Weights of a small image captioner.
Data: trained on photos of plants and fungi (iNaturalist), 90422 training examples.
Rows from block 2 of the text decoder, named by matrix and row number. Rows with one number belong to one neuron. Each number is 128 + 24 x the weight over its row's rms, rounded and kept within 0 to 255. All counts start at 0. Numbers have three digits each. After the name is the row's rms in percent of the matrix's.
# gate: MLP gate (decoder.blocks.2.mlp.gate.weight, 512x192), inputs 96-191
# fc1: MLP up (decoder.blocks.2.mlp.fc1.weight, 512x192), inputs 96-191
# fc2: MLP down (decoder.blocks.2.mlp.fc2.weight, 192x512, transposed), outputs 96-191
gate.266 092:112152098127166114155155108137146144145150130131142159098076148127140156091192145164111110105104118133103170147142121161122140121130063125160092135127136092106107124159128107097107103085142111148150164147103113079095115108153146096100154107098110151147153119094133134129144110123125102161
fc1.266 095:112101100154153119157155085087131104120127172129146125129059111116118152116115136143131120188165112112148167119100114113129170144131131124138112064144137124135080119136098125157137151132109141133142147164148135134117151126130134152088152132108118120138133106147128118118124160167131079172
fc2.266 091:120111119100152100157155122150119185135142117152177085116107100068122121156150154152129100124190152140126127148115088128136171162173163121116129152168169160099135147120108121110097120156134142156129157156109104123103134111109114086133139093144113114158122131119123115104138080119138115150
gate.267 104:161095147134135148126155187168120128107101175098112103103149158155110103172084148149142119109149129125155097174133143149138169114088138110117130118160097128116110137123156089127149140129148117125157126127150133081106114084124148089143158110125113163126165165124130132111148133156108143071
fc1.267 110:102101145131111131082118183153149135161125130141157058125119120132094156130186104139132105151150094178132101154134180109137114087081079074187127131133129123175127089162143130121105159160139133099186116125126140149139121105136134146120109124122108145165095116118185153147116134112110153110
fc2.267 110:144129156172145135141132153104107159150124135120088081150107162112115126109103097147120120170100135167079091115119122103128132116091065120146143119118103094143104122080127102116124143167136120134116141157130139134139114095122157167124124101178127131127134118135124146155156147159142155151
gate.268 096:160060114139076150172093153166125134142140134138139122142099133188127100133080172107115106139095169097128100130095118147138147129112155115133121104144109140124128130091150167142118143100141118148091153131134124110145107169089131153112126203139131105111147163097117161109103124084140136127
fc1.268 097:142125100100095116109191106152168095125106168147146108085128147119099114178107134162127105128121109092125131100105172126107128133096135121130146186158134151095158111107112154105118128127107095122133115128152143097103142139057118119134098095136155160168157125130081166145144119136132140115
fc2.268 086:151115100089119148168186119126119088107137132128148087113132145138123118140083130104144088154121149124189107083111146120102124122149146151103113145119118152088140149136115123142106141096116110127104133111144176120113126149077140124138100161149106122104151153082116125136117118140166131113
gate.269 100:122093145143159109147097093183157104149175160096188130101121157146134138127138119118160166148143111136130167113144069134137179132088100114119127130127143107121121108136075126108170099084109056157145132123145108159113143139160118134077125126102149097124124128101104143138131094136129130067
fc1.269 100:142142146146123129139113074128165093134138168115136161143135132148094139184195146115141123080116153127142129126139107126093147151105099119122148113137128128085116130080111117157158174136101149134065118141103131123114120105122086128126117142096107147144127129113121120164098143164156136147
fc2.269 093:137152111126122150172129088081108112138125132107116176107115131121127083122148115136131104111126131086158152106157149120143112111111144109115142116089127106110134154122142112090132144095161125151130101116123149140127116137110149091119137173114116105145140112156164132087165163156134101162
gate.270 093:124136120103131115143151171120123120139124118112120180109200143120095131142141157151140112124127104108134136144168116150140119082107121141132136092109128113163166136142086087102110106146112103090072140157138186123156122159140145158167119126122160129134097131155123108109107107140128133111
fc1.270 097:167154104132129134151148147107143139096092141129109154156173146183108131115090096174159087154128148071148158103135132160129111131131112094146140096130155114146106114096139102119138108166132138151140129159128140155111140115145122137127076133148147110147094141080122089101131146107157123125
fc2.270 079:128114100111097171134193143111151103138133163126080116110157156157110140167151146146120132112139174126121125112115170145102108171126130107141142099150126105146127167147147130125127135135141121118136152133130143130121114120089179157123169153121140119112126136069116132073074139091135096140
gate.271 095:159142146118163043107104103111104129151138094104162139182126102128158132111160122134107125139132131148118122117092184124153112116137136127071075120148089080160162122139146112111115166143151161169131157120142147115136134103143155174150165148158102121081124111127129114148128159094137124128
fc1.271 093:138143089122173109077159125187143114113098116127101135112156123108128142094065133115123122129136123087149119130176103120093151127130139153177131147094129177122127137119133127137110117139124102129138115146154120138158140132078119129109123103135139140118097146107169129118104123122098162104
fc2.271 076:111119110141143104097146139157131133141122115154142131105163161092110133145138089135119123134118117083150093164100097131112087164169127133147092156110083112128146094115109158127113165172121144078138153171099087135130109127114159141130155126094158112109090099118146119098100143100105125112
gate.272 096:110163122141105082114116186109142145109109122092111150165125134108174152100160163141121146151106123150129153100139124086138139102118126122067141124114120150087111131150133059139100126141120134115135153124129120157122139180117177107134131122108133133100140112114152123146143141117156128142
fc1.272 098:095135158152160134096149129140104102105122124144140120124078126085169102121101110109113109129148149095115153113062153123119152154126115126104100137183097156104147064134089120163127137125123111120138116139154065060142141131119091161102129142158144163186138178129077115127155150144153130115
fc2.272 088:173160187151138088115116142132124122111126123099114127162109123105121145120158091142090121135148169100120165142128140082122122146130154122124121115152095152171132131137158117149107138099168135185129161147154115113106145099042126153118189141116142110156120135147162122100139123120135096105
gate.273 091:145125091157092096120118139156120114145138155106120116156117141096136097143154085115126130120100102146128139167072157120109103146133140117105150154129127151084080145130165121099125130138096131133090167131151142165136146142106161090118123127125137097120106111107114137168124083073112149121
fc1.273 098:127096112153141101125155132127099122102149116081118110170111176085121112116159074117114132119097083154138141182080129126110128165094128091122144152156155112133118116119144113106092104147066108095125176140176145140139164155100141081115138135175133110116137122079125121152134132086109111114
fc2.273 100:127144169121137107110150116132110110141122071158119161182170146111167127164135132105171142115115146094113161094157174173151109096111118115128170154096123088149151110154107170136160154101111176115135129133122143132122102103194128140125156145135141096173152142104098162139116092124165072141
gate.274 087:175119168114160125162123172114115151119141128143161126152140204094069110123114149104120171142080074114162103118075143155145120117146134130133152172099153175133099104128143155134118117163112098106148128120080125103118082143112145117127084168166144109115139101133116111128100127122160104135
fc1.274 091:159115106101142140107097109161102089131115108124147141144108150155132135121115136109181093162074097124145161135131125134147162118144093110142162094114110148075104170102093160116127130104114127128115080118132106117157168115131093114126105161146149134088139111139147098125173144168165097106
fc2.274 077:163095090128141133071106070143144119110146118119112157130163147148140159136117134154130096138079142143098159087098153081108126121118110110111153093109106113150123109129140139131120105097115147086179104167137102132164162130164114133124102108136098129111132134133151104120140112126142107083
gate.275 124:137126150128159136125147183137123099157135173148179120157130148128125119144154153109134164092103117100138128134059141132077141179142136134103081127156140169150121093162135163157115145131128139141124124121130117119090109174131148126172143100143151109091167142135181135112147075093111103100
fc1.275 112:119134103123152124143118128161128181117107067108108122090139112113124132109079115088144101185141112159121159117199130150145126109109137117155156144129143105105146138070103128090119120178145115135108120150106154145128151086078128120111122159094086140161144100114099089176130136168135163139
fc2.275 126:146152177143104126122139122161131094145121142139146120097170140128147156190110137125120146175096181107094122151124133114097125149118097174081116126117127103121118134126140119163152103102147099119143175138088119134129091127166085145146080106120100145129135130138118129090150123134099131091
gate.276 093:125100130161102125128102177122106126113149146108127114185114123105116140110126145161101134124089120141173139109128141122128138136142157115143130107124111092137105126166075135129146126140149100110116137128120160110132152200121095124144138103132109132105113122161148120099121094091142171133
fc1.276 099:106119084122146147136153146129099082102181199111123122128174101136165130124149153174151107133084128092119141129130088114129140169140168136145158122133127141140125116150135092132126072122141103116112090099137118145156138087105100135167159110143084104099121094133132160136107131058128102148
fc2.276 094:150104120125135105092108137144158124090106166139130137109121029131125130145126165148132071171115138142129102102148057118160153154119128158104156129121119084123131121138112085139122151130138130127142135080080123140129160170122133162102130129153102108096158105150140102143138096114109158100
gate.277 108:156127133121125120137101091116173071117176131115148135105146152142118138103164118122135147113158138115106136146089119131146156106169072160089098077129133167155172139135154102106111137101077111090155180122149148140112088117148162140117129114075138127108125164109130126141161142117135128112
fc1.277 100:083125106110148096143161145141108133120140140143107151156107150101142118151106137137129079149127142165097096123137137131105114133092166143142145148155132131107103107124148120156147106169138156084146065131082137140151123155110132085130106149147143118142068107144143114159094114165101138115
fc2.277 116:177112124131082123136139194150131144171129146151096143113126119159150111164142087142158181160136139134140124146154136074152157117095168116149118113161096129134099141134109157114084120161132114077124116119087147109096109137128140100093062164123141128106158117146125124128123145136145107110
gate.278 099:109145164092143151108163102112127154183118048132101154121134127131134154114153104162121146122120124118176149150208118127109139120133144101150180143123124118145127085138168150131145153127138089143145149118133129174116125114108106149103157090154137115113119133135114134145101110082109116128
fc1.278 107:107139101119173114157105129120130142123134146119126115117134146108098108134173105166111136082108126160167145129141129144147117118133106103178158166129078111078137109132157130135134129116143164139151139102066144135167116141111132159129152191122097114130114121128149132145115122128131112141
fc2.278 091:119107138203089123106086101130116143078152112107125111132129111111160112106136170103136133149133101119106104139088131116140111156112151173129084107142112115154128149099106106150137115105126172156138162172133122110129118165156131117104150128098108132136131121129149134181127080111130095162
gate.279 107:113139128160063153119097156141116141107095081152135156130123163143109122142119143157135179107101132114092154147155169106089095125123130126111109091152098157139142097136106097174119154092155149152122166150117095145112129151126153087128114172141146088146142083143135113134127120093109093130
fc1.279 103:154132092131116138119139127142135116189153130113101150068117148071153112142130156145143130087149135096154120109148130139096108129116140140113116131100133138132133082113073139154129143106149121096130155113136100112106129132112107109090095144182112145097125130143149099133139120152150118135
fc2.279 118:107128136105104118111126104109132141133115138129153137135081152135124133177147137119132092127080153101143111133109157087139168138152132116159136071102158108146113142167150121118118114120102143124087126115135135089167149130106170170126123122074094152118141093137195127117115167123133133123
gate.280 125:133138163150130116157160127137111147116112138152133131096083141192118171127104121095140091119115107084140128181101105136112093150121096148123143111125125107151117095134109145167100093123133105134097140142111143118076182156089161136143150146138107095103149155116113131124117137133115154151
fc1.280 112:165156128077059117111129126114145112144178101107136132099133095152151121114125090135096097110152130083108135159214157125108132142127107143163139134137117125157142199120081109065126121107157110137108140109174114168130121160160136075135118130085153100144118128121104125122140121114157103119
fc2.280 119:102153130099161101119113138074120151093124156103149134117145143175179114137118154116119148143145143145178142148106139133127128116140118139152161151139129156129151105100130133111084149131114102115134164142130135137076103124078125180086123114146134112171066120120114129148122097118129111183
gate.281 108:125087154168159138171134103080180162153113088114106124136118169141142132113174145119132101104121134137145129159092107144093154117129146124057133127103079164094133140150075103136109144144119171141174129071140151131141112139114135127134152132090105145096138178121133140122079141128107132115
fc1.281 109:095107091140102140122130146127111128125129146125161111095106093148118133117171111139164143111112136142130123091115138129146120137109152127155144147133167161131097154137094164151149163058114130141137098149139113110143080104142099159134119130122095128106116091104132109147095140127160133114
fc2.281 117:155164158161110094105083117130085154125101103139156150132115174081155115139119143157142129130126108172131129143117093111130139110114122140077164168122118131110140110092118151138128161106136098112143093090108138153171119115100129140117104112123118105124122180154144120113114150131104120138
gate.282 116:121130138105120144129126110145132090139130105151151126160099131127161163148140141121124134113157155123101099146107127102136122141167170104113095120118123149192124174120134135152162125092116099129153124141104159122101080108149143107118138116149123152166171121151112125140103127105142108133
fc1.282 111:153097102146113094145127132126120160163128125145074138112211132173115142146114126113108121164123096165147139109178139105143156123132128128148154109124102117096117094147107130121121160164130134137115103122167170106139155090090106102135118113166113141127128133103163135089124073150119153116
fc2.282 119:127133115067153159101142116137111082158149154139112096116161125126146129128155181125132124155182144123114137130152163088119145135117155098115124102101160121117155116097068134132115125123133157106149137111131132144081120128153118159111123149125112117125134148118115074115132126108116103195
gate.283 103:136128090175131080119070088159160104132173127125144121140108115090131134121136184095116164132108172141127128095115150100105114133119148124143085175087115116143128099125186107124146147117151110136103144178144137132118152134116140126110166118165122115155136089079135175160129143082154163154
fc1.283 109:135100154126121141138162101108143106118126137115155113116093134109140160133133150156161165149134101136130151126123089136131086094139134142106094147154128122119131148145142131158129118147080105121161140098155146119165116168139086155122162112100132126126111127097116165146149178145062134109
fc2.283 112:090113167082139111106121123140140139114125134140115123134144141100125130119106109144104092138133121132122083092104108099114151169128107111083121117125168114102091105117143122116127126114149118132141139177152103153086137139135135167143074141135083164150144140105128109082136136102126113169
gate.284 092:169150090083141129097114104095106103093121126152096094095143116087126144127161158119136060087130137136125103130136114142102140121116130104117127120134091156139123121116122072100138103093140122142118113162121114125130102101165112145116117133090117113133176150136152140128136137158137112158
fc1.284 100:087092136093149149105126138106140110135120098102117191144165153145114105116125123135162167148112076099123103098134164093077142128109132141130152153120094108140129142121109098150142112131134190116134125124123135124130101151082122161156151119169139144137103146121129158102128112117120153086
fc2.284 098:144100102124100128145078149120096156126164142137168103157105149118101141145125098169152140117123123119139145116111093184107118146123143133152115146121129109129129157121081127154119167148148136114120119109107159141179099146131117099158129075127127145127149106169180157089129127129126146155
gate.285 093:099131145118129133107145110157121171146116148149106115076101127139153165106144084163148126120128142132118121097128137156154080069137149114151164096152129101149109137093131101141123163129117076192167120126143131130104118146122156155123108102094127164123156166139090119125147135148142114132
fc1.285 097:088121144112128148111144163113103179105094106187111112144122146146102164131173138119129171130106100116153108105135115110164109054120076132141209100143129116089114141137106106144087150133118152116138133150120084114143147102139090175116170120169147102148172141142117154153132114118180114124
fc2.285 080:100154127134142130100116128112159157098132107139091182125142131150074107117104122110092099121145122129125157094130063097169113129149166176146134129115118162121067158101105127112100139128115129113203163141101118118152121094123132165137143119140104161131137133123124097133130092113153094169
gate.286 108:133128105135128136109131131116137156112102136129158132145104131146128168169188185104103137101102155129119097140107091122133106152130097100176095140141133120090109114163144111108125162118112110154130131130119079130125150134156112094109119078118111120117109140132114220125108160161134111134
fc1.286 109:107158112138068148138113152127102140125182143117097101167132124124162114064121113140091135098128116159132121127188096101130106113188143146155131103090139152158148114096117131112146101163125124141124128132148159129114156122134118147169126116125094133143095163135159119149138123125137077125
fc2.286 118:139143140147157115114100146152118107155133114145093095080111158161124088129115142104122153107100125173130158142149138139120100129107085091165102134111150141082120141160101083144145148140139121073132138114111107110129123096096087110138143093119135137125124105154125101143151113158089140155
gate.287 095:158083143110106126149127115135158125124146122102146118157109145108108102139126127127111092142096121119166109142151075135113122116115132104074175118183137115162152136123122152165131158143132186120162117159104133131102193195093134125088141130117104155140127147130115121124131077099126124144
fc1.287 102:128128109131138125082124159140107163144088102124115107147133111112118137133099187093093092119155123111126148131145139093147136113123127137111126111069122116159127131131120133132154138133131093063140076111142141183106142118099148173158119138137191129122157121113129159140107173134101110124
fc2.287 082:094077132112178169108150121126139115097144094134120075143099113120122157136158176140119065125140126108117133083137136120122149110133110147110190160150120137113129113082113120112156159127141068107103058145149125141120125134091118147156130155142183150132123169148113123119169153148129119110