config.yaml
encoder_arch: "vit"
model: "image captioner"
dataset: "photos of plants and fungi (iNaturalist)"
train_examples: 90422
image_size: 48
crop_scale_min: 1
horizontal_flip: true
tokenizer: "word"
vocab_size: 1482
encoder_norm: "rmsnorm"
encoder_norm_position: "sandwich"
encoder_activation: "geglu"
encoder_mlp_ratio: 2.67
encoder_head_dim: 32
encoder_fused_qkv: true
encoder_bias: "all"
encoder_qk_norm: false
encoder_parallel_block: false
encoder_inner_norm: false
encoder_patch_size: [4, 4]
encoder_conv_stem: false
encoder_layers: 6
encoder_width: 256
encoder_positions: "sincos"
fusion: "cross_attention"
label_smoothing: 0.05
decoder_width: 192
decoder_layers: 6
decoder_norm: "layernorm"
decoder_norm_position: "sandwich"
decoder_activation: "swiglu"
decoder_mlp_ratio: 2.67
decoder_head_dim: 48
decoder_fused_qkv: false
decoder_bias: "all"
decoder_qk_norm: false
decoder_parallel_block: false
decoder_inner_norm: false
decoder_drop_path: 0.05
decoder_positions: "sincos"
decoder_cross_attention_every: 2
decoder_tie_embeddings: false
init: "torch_default"
optimizer: "muon"
muon_scale: "original"
learning_rate: 0.022
momentum: 0.9
nesterov: true
orthogonalizer: "newton_schulz_5"
adamw_lr_other_params: 0.0014
max_grad_norm: 3.0
max_steps: 7400
batch_size: 128
epochs: 10.5
lr_schedule: "cosine"
final_lr_fraction: 0.01
warmup_steps: 220
weight_decay: 0.01
adamw_weight_decay_other_params: 0
Rows from block 3 of the image encoder of a small image captioner, named by matrix and row number. Rows with one number belong to one neuron. Each number is 500 + 40 x the weight over its row's rms, rounded and kept within 0 to 999. All counts start at 0. Numbers have three digits each.
After each neuron's rows are labels from the 100 images, of 14976, where the neuron reaches its largest size: "responds to" is what is common among them. Only what is clearly more common there than usual is listed. The data: photos of plants and fungi (iNaturalist). In brackets: how many of the 100.
# gate: MLP gate (encoder.blocks.3.mlp.gate.weight, 672x256), inputs 128-255
# fc1: MLP up (encoder.blocks.3.mlp.fc1.weight, 672x256), inputs 128-255
# fc2: MLP down (encoder.blocks.3.mlp.fc2.weight, 256x672, transposed), outputs 128-255

gate.407:504450458545457502503505423529493486532479518512418488557443583495551517491483457561513474551485495569513491454523507518468469490512452546415518503449486481545515528520498441442480548517495520528415548551462503487535480428494528499518512507445522495498446527460520474479481426416490441580553406436453510553497490470455533438500498529451522470505517525537467597488534482471511515482486
fc1.407:608502487519521483539541494430466520464464523496499542457425532542501541497483508501512577553509520487500571510487514484496498467567563480495459409470466498494476475551493579494568448525523488554447579543499502456500491476429602495453489550441504558502458533511545465530504417458516440504518445508547492510517596540528520503506544430478542477502486527556471443380467489522460478552528
fc2.407:561473477514408495441498504480459545475466452519556432537528538524555539464491492558421514482464528459500554500495469460557469483537404473542507452501468437456404553555526461483497394515543497470490450430515475520498563576480490480471547458544539476536516499453445422526476426451530496531491507493480423499469509517484497486480500479509545500545473539538490488514504468579453500475489
responds to: family: Asparagaceae (36); order: Asparagales (36); family: Cactaceae (33); text has "yucca" (33)

gate.380:575492448538437571539508508539459458545451471536511565425477439518462541489579451527473518524503489420545558502529511448522556421535449447531454526509454579541536481514545549531531550495543534491555452436573487468493526530470445540474484484513525514559500475475493466482434500504511443490444431452561508466476532602515457486584499556433489510466555460523514466512438542446446438487526
fc1.380:476507556553530496455497519578472457524483540468440587457579513573553484503523516440464453491448520426535494518527491497570531487501488443488486547475460404414504495474478470471491453462477515514489547483556516509480456554464469438436513474431496507526516475570494535482499514560484525534490488483434479486479457477496466509502477435481510482531477497564463540459537549451536464473474
fc2.380:509446429479534525525442476506487518509471505560472546544480522557483532522530486492434535526483486454444513458507482502528551435501423445505507446536456489429519530490599504505440467483509479482556482433538424478536476600411420478524547562533549481434434507492521472429436532507483438482446473499513518448409464589493490543555574547486452476531516533457475554519516514531464468483520
responds to: order Asterales (27)

gate.368:523434479493472553514503453470475435431581524537559562418500478493427466570503490555526531525469526451529559473519444488526516443512552446491524480492563514520406453549538497436534492537558498440475535478462447530486440496456512510519539470577512483427466541589484448490486501539485495490554513504442520471512472497501469486428558498516468493512516413470511461509509463486482521512509
fc1.368:466453444507483530504502474525437479504542522510527538489489504503411504572572465496563564504486512468503551518484494479484479493516491485497474494453565545558501457514511533491494463529434474490468528503499461495415423481490450449447573538514505543401463479534521530519553551488514465452490498479476547482528579450417529448441519478544413487480444418527541476562503537462465462488482
fc2.368:504476493586494504527457514543455514493486524467576493508485518518490556531508510489513437473485505510478553518456517485471431533518493461504540519480476533470494523503510499469439538500431490557555523492550459506436536506552509466488558421438452514431527551496459513557522459511486479442496473574506535470511537420458430513457448522593542555426521507509541541617532522466551441433454
responds to: kingdom Fungi (50); phylum Basidiomycota (48); class Agaricomycetes (48); order: Polyporales (37)

gate.80:548578447538500503519488500557469551458503514437508461450528485569524472568509575521543449544560431501482460548480467503495479471464481590426442541516462512498545449485475478493543483504519403529439520443480453489543493507489497519521485468486491534540489537489423424524483473454481502526502537435452487432492476474510491398498531521540553470558592460586472491462553462479503487499497
fc1.80:530545503528429442525556545406557486494462464465528534489481534483451573562534540497470468462492509497482537447507488473501475477547568490498448556524541507531524516480480526515466454492511539491437475519480512523502551549455466494496495449533569513521507481560557541488489487550455559482568510535469587546451546562529466485507531522526441595507422517515575521454511532486415446496524
fc2.80:553499571533446440539478543472510459469509549445431565511496539521458524493539527528479481471427466431503557554534476494514535555487569450514545529471458461463440504565429513443518481462504568536442440531470452481473534440514453539547489478571540536522562543531543491523552510463466506542559454461443454482519483546448481537537469538493426559544435466476498553477482551519542472417479
responds to: kingdom Fungi (25)

gate.342:538529572507531481525510463585479479507485525463438465483475470461483509473510516386515393494500579517533428497513468470541506549585511493598487507512482503512476494429444529488504511493447533524450594444467541569466524525565569532514564550525527489498478501443363479504519510481556532492559506520452556486530517431467476514564536472489464485520514474430484499440536540525502542505488
fc1.342:479469458439461477538509505468501528492493430556535536508518539498529502517487517584468596504470451443500541496463513497503537436440499496460542523481542485484529497525472448490431468477549497493512404596537494446505494491455433511498452450503476534492511536533627535486496515520469425453428521450552481552464480547539519497468467545530522528518485525572527496535450439499480433485545
fc2.342:469524511487507504477532440467471429447477484489446435546490544563520471437498497456506507488493482525471506518542489520526568495533454485426563554443502512594482530549578456431509529502514538457515467449437567467488486560468498448554515466588574431486474444417490495516556541490538502413508436453530491494475515510475460529519530481454515507490481526417480482508513565454509468488493
responds to: order Asterales (30); family: Asteraceae (30)

gate.16:432479455533546426501478526477548451502547535506447541459510527550568486458518528477499481482486496505438515450469523532525456491474436510480532472494530515497513577449561562547530510529533538577523520591484553497559525495463485560503551439527461503470489559491445500558525514519482554437537472525484497506490438524458505559552472579524451511558458534508529501532504508565449550517470
fc1.16:421471479485476480568520443410547488522536604519523465480574508497470455545460498538487561534536471544502492470531549473467500545452505513576462491457494524527567500522508480516520553498465543476557522522519481492524558476472533521469500480454479536564494497550476459585533504495530546485497473447577526512502506571532520538500472532498545448496502482548489521480512460518451517531485
fc2.16:454453497456446464483499451453437514433458473514511514515474490512496463425499517512496510486448554507509452520498477484511518496456479464527491495411471506416530528534380514512489482556460553441475472483416496521496516552517576499479460515520466497508548479466543467557498528491562563558503491448503471517437512565497539502445486512417511539467563452446441526477445469457416504499483
responds to: order Asterales (38); family: Asteraceae (38)

gate.129:497536522475538478545543501532438479505491577404457422543478572508452538534455526455559548524494526532484555546498554573453516454516543465463574521490458487535477522526519555505521470531472496445488566411496469503449568537515475481407525447551482483515537489505530466475473479583511522448484451540526529499526510581535501488476448474456569490532443526475480516538522476542586523471488
fc1.129:473442442567490541439475531478514437489494534585540550553515505527510483457578512552513439459468529480494477449501462480578503502496471522572434472541507498467512491448476457483467480492530527486541513524515480480539462515478536525547486555503522580482414451483416505499540470467541530557535539452456509513421487505477561494518519539492477563479504530494475490456508472434427428449560
fc2.129:477567547538479499442539505478440493458476542538465450452580479539545542493491474521543483468515522465509520542473441458535509465509459494571455447472492494475494457540441473500502473435536482542479459451501506486460471529406577455514547562487485582481556413480482559489490505449413502476504450514521505507481459465498525467549449540510565447556508520523572541501428487561493543462480
responds to: kingdom Fungi (25)

gate.597:431481500502506541473465499567528485526504573512532506482523609492568489503525430478491542510544528526489525507422511420401466526486479496426421467518497491483506510496578473546523539564561456470543509485483505488457508519574546514445514488498482498489478483564512459509465457438527479547520514458482597466484494584417510590579537549512477478464532573477522576521506464532422493516452
fc1.597:466497535486542511531537443459456520517519507514529492477556501516524604515464495515485449493535588526485459443579493524544394483492503513541505456465442492566474520480510525443520523533559491511430530496506426496527417506514532540582397481528557397435511490521509499488516499553492536472434487552517541499491480503596494511499572549503514488548445479505483486509472508532568520490526
fc2.597:464534535439529490417533544424533516492547543498515523550540438492530464489485446495417491548502495445486517542424527509535530574453390476540501500486442454516520550421496527504457482566566537492492551514503514484453427475443573465441485480530518485553530494553471521516515464515508526485457437474503513572485556590558505501496537483474485512483472567454540477524535562505500499488573
responds to: order Asterales (34); family: Asteraceae (34)

gate.348:445518536488508545503469469447473413495535474455447511487428448503501437521569499503475471521524488488503532469518466494566514519480469407530442473458438541514468481534491501467541505611485517538517536480441523481463511593546459472475453465410554557531559444463524433545554450476492535489482498433496464539522516497478477494436521499395447534490532494493504446495527487508521562578433
fc1.348:512525540460489528497472520491427443474548482493465513479418434499523488513562504528441510538539462483432502460470457490581451538484488439496474480512411537508470485551524446508493503618489442531531478466448573508462521555540469474457470493424556475442530497469498441556523428477512508531547532430473488495488479511498487461440468507422515505477534525490515492519545441480516508526427
fc2.348:542503511441449478415462494540527430465482459551449509445474405489506492534509531553542511453440493576401521460532514536463516440493463559548464468473517534517441558532560577527495467516391477461474512538572492487450526493521513472474453526553511459466586487418437533411481413493476476515540462526544491539585525528504531478558518393484478528505490544517459444469538509466578484511447
responds to: family: Asparagaceae (27); order: Asparagales (27); family: Cactaceae (25); text has "yucca" (25)

gate.354:505539439579511462542521399533521519470438503460524435575551510480449519531538522505495510465513505547440580485523511501495543522528472536557543517471519492431573457549490413507511534469543522473518522437524412460486493567533514527469455535474416517518487478542578538510542465478524396507505481531502527507604506503502487456507510490486482488461445449445500513501522521451470487481509
fc1.354:493476485441524552446476528463513474517497478536464539443486478479524517472466514464505493505524428452519457550422538496514473446444550463470449490557439494575437563478507521500451476444405491522478514550510563513501520423481457495457520530579611476407493534497413410479438575511483587541498498494495456526422482442467528515493471494512500518507509561503451510567506518542510520507477
fc2.354:543499565515521465464481501530522508475535475570416518523553572545544513516428432519470542454481528505483443470453478483511478513496471464519538465536485473456486484516539504464541478484514487490556527509508484478488411445515484470544493534487559547562507527410522434501539534545527459543502487477447486519484481463489513482527461514539473488558572465488443546582524506503501489462422
responds to: order Asterales (27); family: Asteraceae (27)

gate.136:499449536518473464447529465557438495507566512495480473496595533499588564471549431490529551456531450463509507521499593511456489500519472540524539482459523481477519528497544524541473470509474464465477503511525422478447531500538528501503528415474446505479464596579471454552502501432528448538480411558530469481477450504540444452472480523502525512491515434497480527526439470478415566461427
fc1.136:488470516525473460468518461553460491508559498508496476475620532482583542447556436512537564477519467476501512496506574515440467513510485525509533511459522497483543540533524519532453438511450463465470500542517436485447515470508489494496545422457450488458463557573482417564475487411511466507484426543550468492486424495518436447457461517448500497478508448509505493529437466491426539456427
fc2.136:506427506503488439512481504494513535523467567550477494489529471517523490525496516457514486488541495570510512584460599549540431408456509486523504466566519476480465406485492560526547404495432424500543535531471521561481415462527573531527511530487483485473515494519482501532541514555531541504504448562563498489451452554542479511508482490462550499447478453476457536508401483443435533447446
responds to: order Asterales (45); family: Asteraceae (45)

gate.29:451502509490477517501462490450516489513553436407574496488501466501466513539478537551466466505546512441570489548506442506454507474495486442474514545528514516438507485499477510570517578463420433534511567569439495436452472468488507457503498458538510520554521486496490473552562586488415509416480498553537503563444517478508548532447461524585462548496552420517460518515556476512499576442481
fc1.29:469433570562445484429503504524482431462574542469531483563491525469522464514429450505504507527571525464458503537553547460464443460496480474497498450488508490520526532461545476577421506451541477463547552574379505475440467478465514460505491497474463540527550511530450534545441550483439453425492516532509521507514527508430506487475489478594419525533444460476466535524562524483467521464509
fc2.29:498457499526526541438524557468550475477532516501544486554494484394536552503425443488529521492562481451419515435557549495526529507450466446545495490456574582525515532450519450563526498520518517525532521513477492509509493483506459518495515447469494467431455538457478519514521494492520484431509478474575537543452441581474441443488569565443505428463560519521575517558568456506481568535477
responds to: kingdom Fungi (33); phylum Basidiomycota (32); class Agaricomycetes (32)

gate.132:490538508471496479477562527439481430554505458459500517473539510497537522516515508507528510462529493522475462558550505461496535490445443478488548521471556451542469435490468495502469449503498505474505540504484507532496505467511522506435516426424566546490503458413567437487540480453500522482541459590509468445454483467509560562470470548461496571581493499449486520419512520576510538424472
fc1.132:452594529585474470530479522537521477520546518530532456439466492510508529516555592536529504511561469480470391452500482546497536477460474487457501469428526433558493536551411442447513545498569475497508471571481546545564521473427443493449607525530498527474489488485542416487426533494479490532488459489544475537489454501478529531497521537472493557543446507457534449552502439520577477512517
fc2.132:541566471523499489508544560530514439507487522511497439527501557519548469520566551555505443474540426494488482471532481530524501569479455547440440469438492478488548479532447459465477465444552517544479502526473511478537539528497450472437554501549522540517554451483562496509499542438555553527530487537471553458496446448498558562485552529498529558554521452495448517458492436499477563450456
responds to: class Liliopsida (26)

gate.4:460519438510424498543539430485450527521515466546485454463493507502520504563458476496514502538483430440504478509437466470508512539464542545512467483541493510501503523477511445546440400481444443515543564479482502514543501471472499483458499535453575500514541539470495507472546429497604460512531478509463515550448497516535480530498520502530514518473482407519487533445534465492518476570488
fc1.4:461488474535513556525488489560517508403435469414525426529517479448532477489465500475542490526446578544521579486488445520516503521487467502533439516480458483483545514460451531498505519456532478488548526575545558541482518474546477447492459472467494561472511500422459475482481526445514430531540481490527507513573534531518462566462486512590530513510435591544503526571487547446519467484455
fc2.4:482513439481532464584457499457527510525426517556435468507501497511460513605549500530530526485465506508537558498538475454426440489524540559516494518522455582512488487461495497574489529502555441514498473551539532559508458512481521487418525548480506590463558501470518483489482464512509418549516581524546552537528512545556589481521424472450447410487587463506531467593466504468556477528536
responds to: class Liliopsida (34); order Asparagales (26)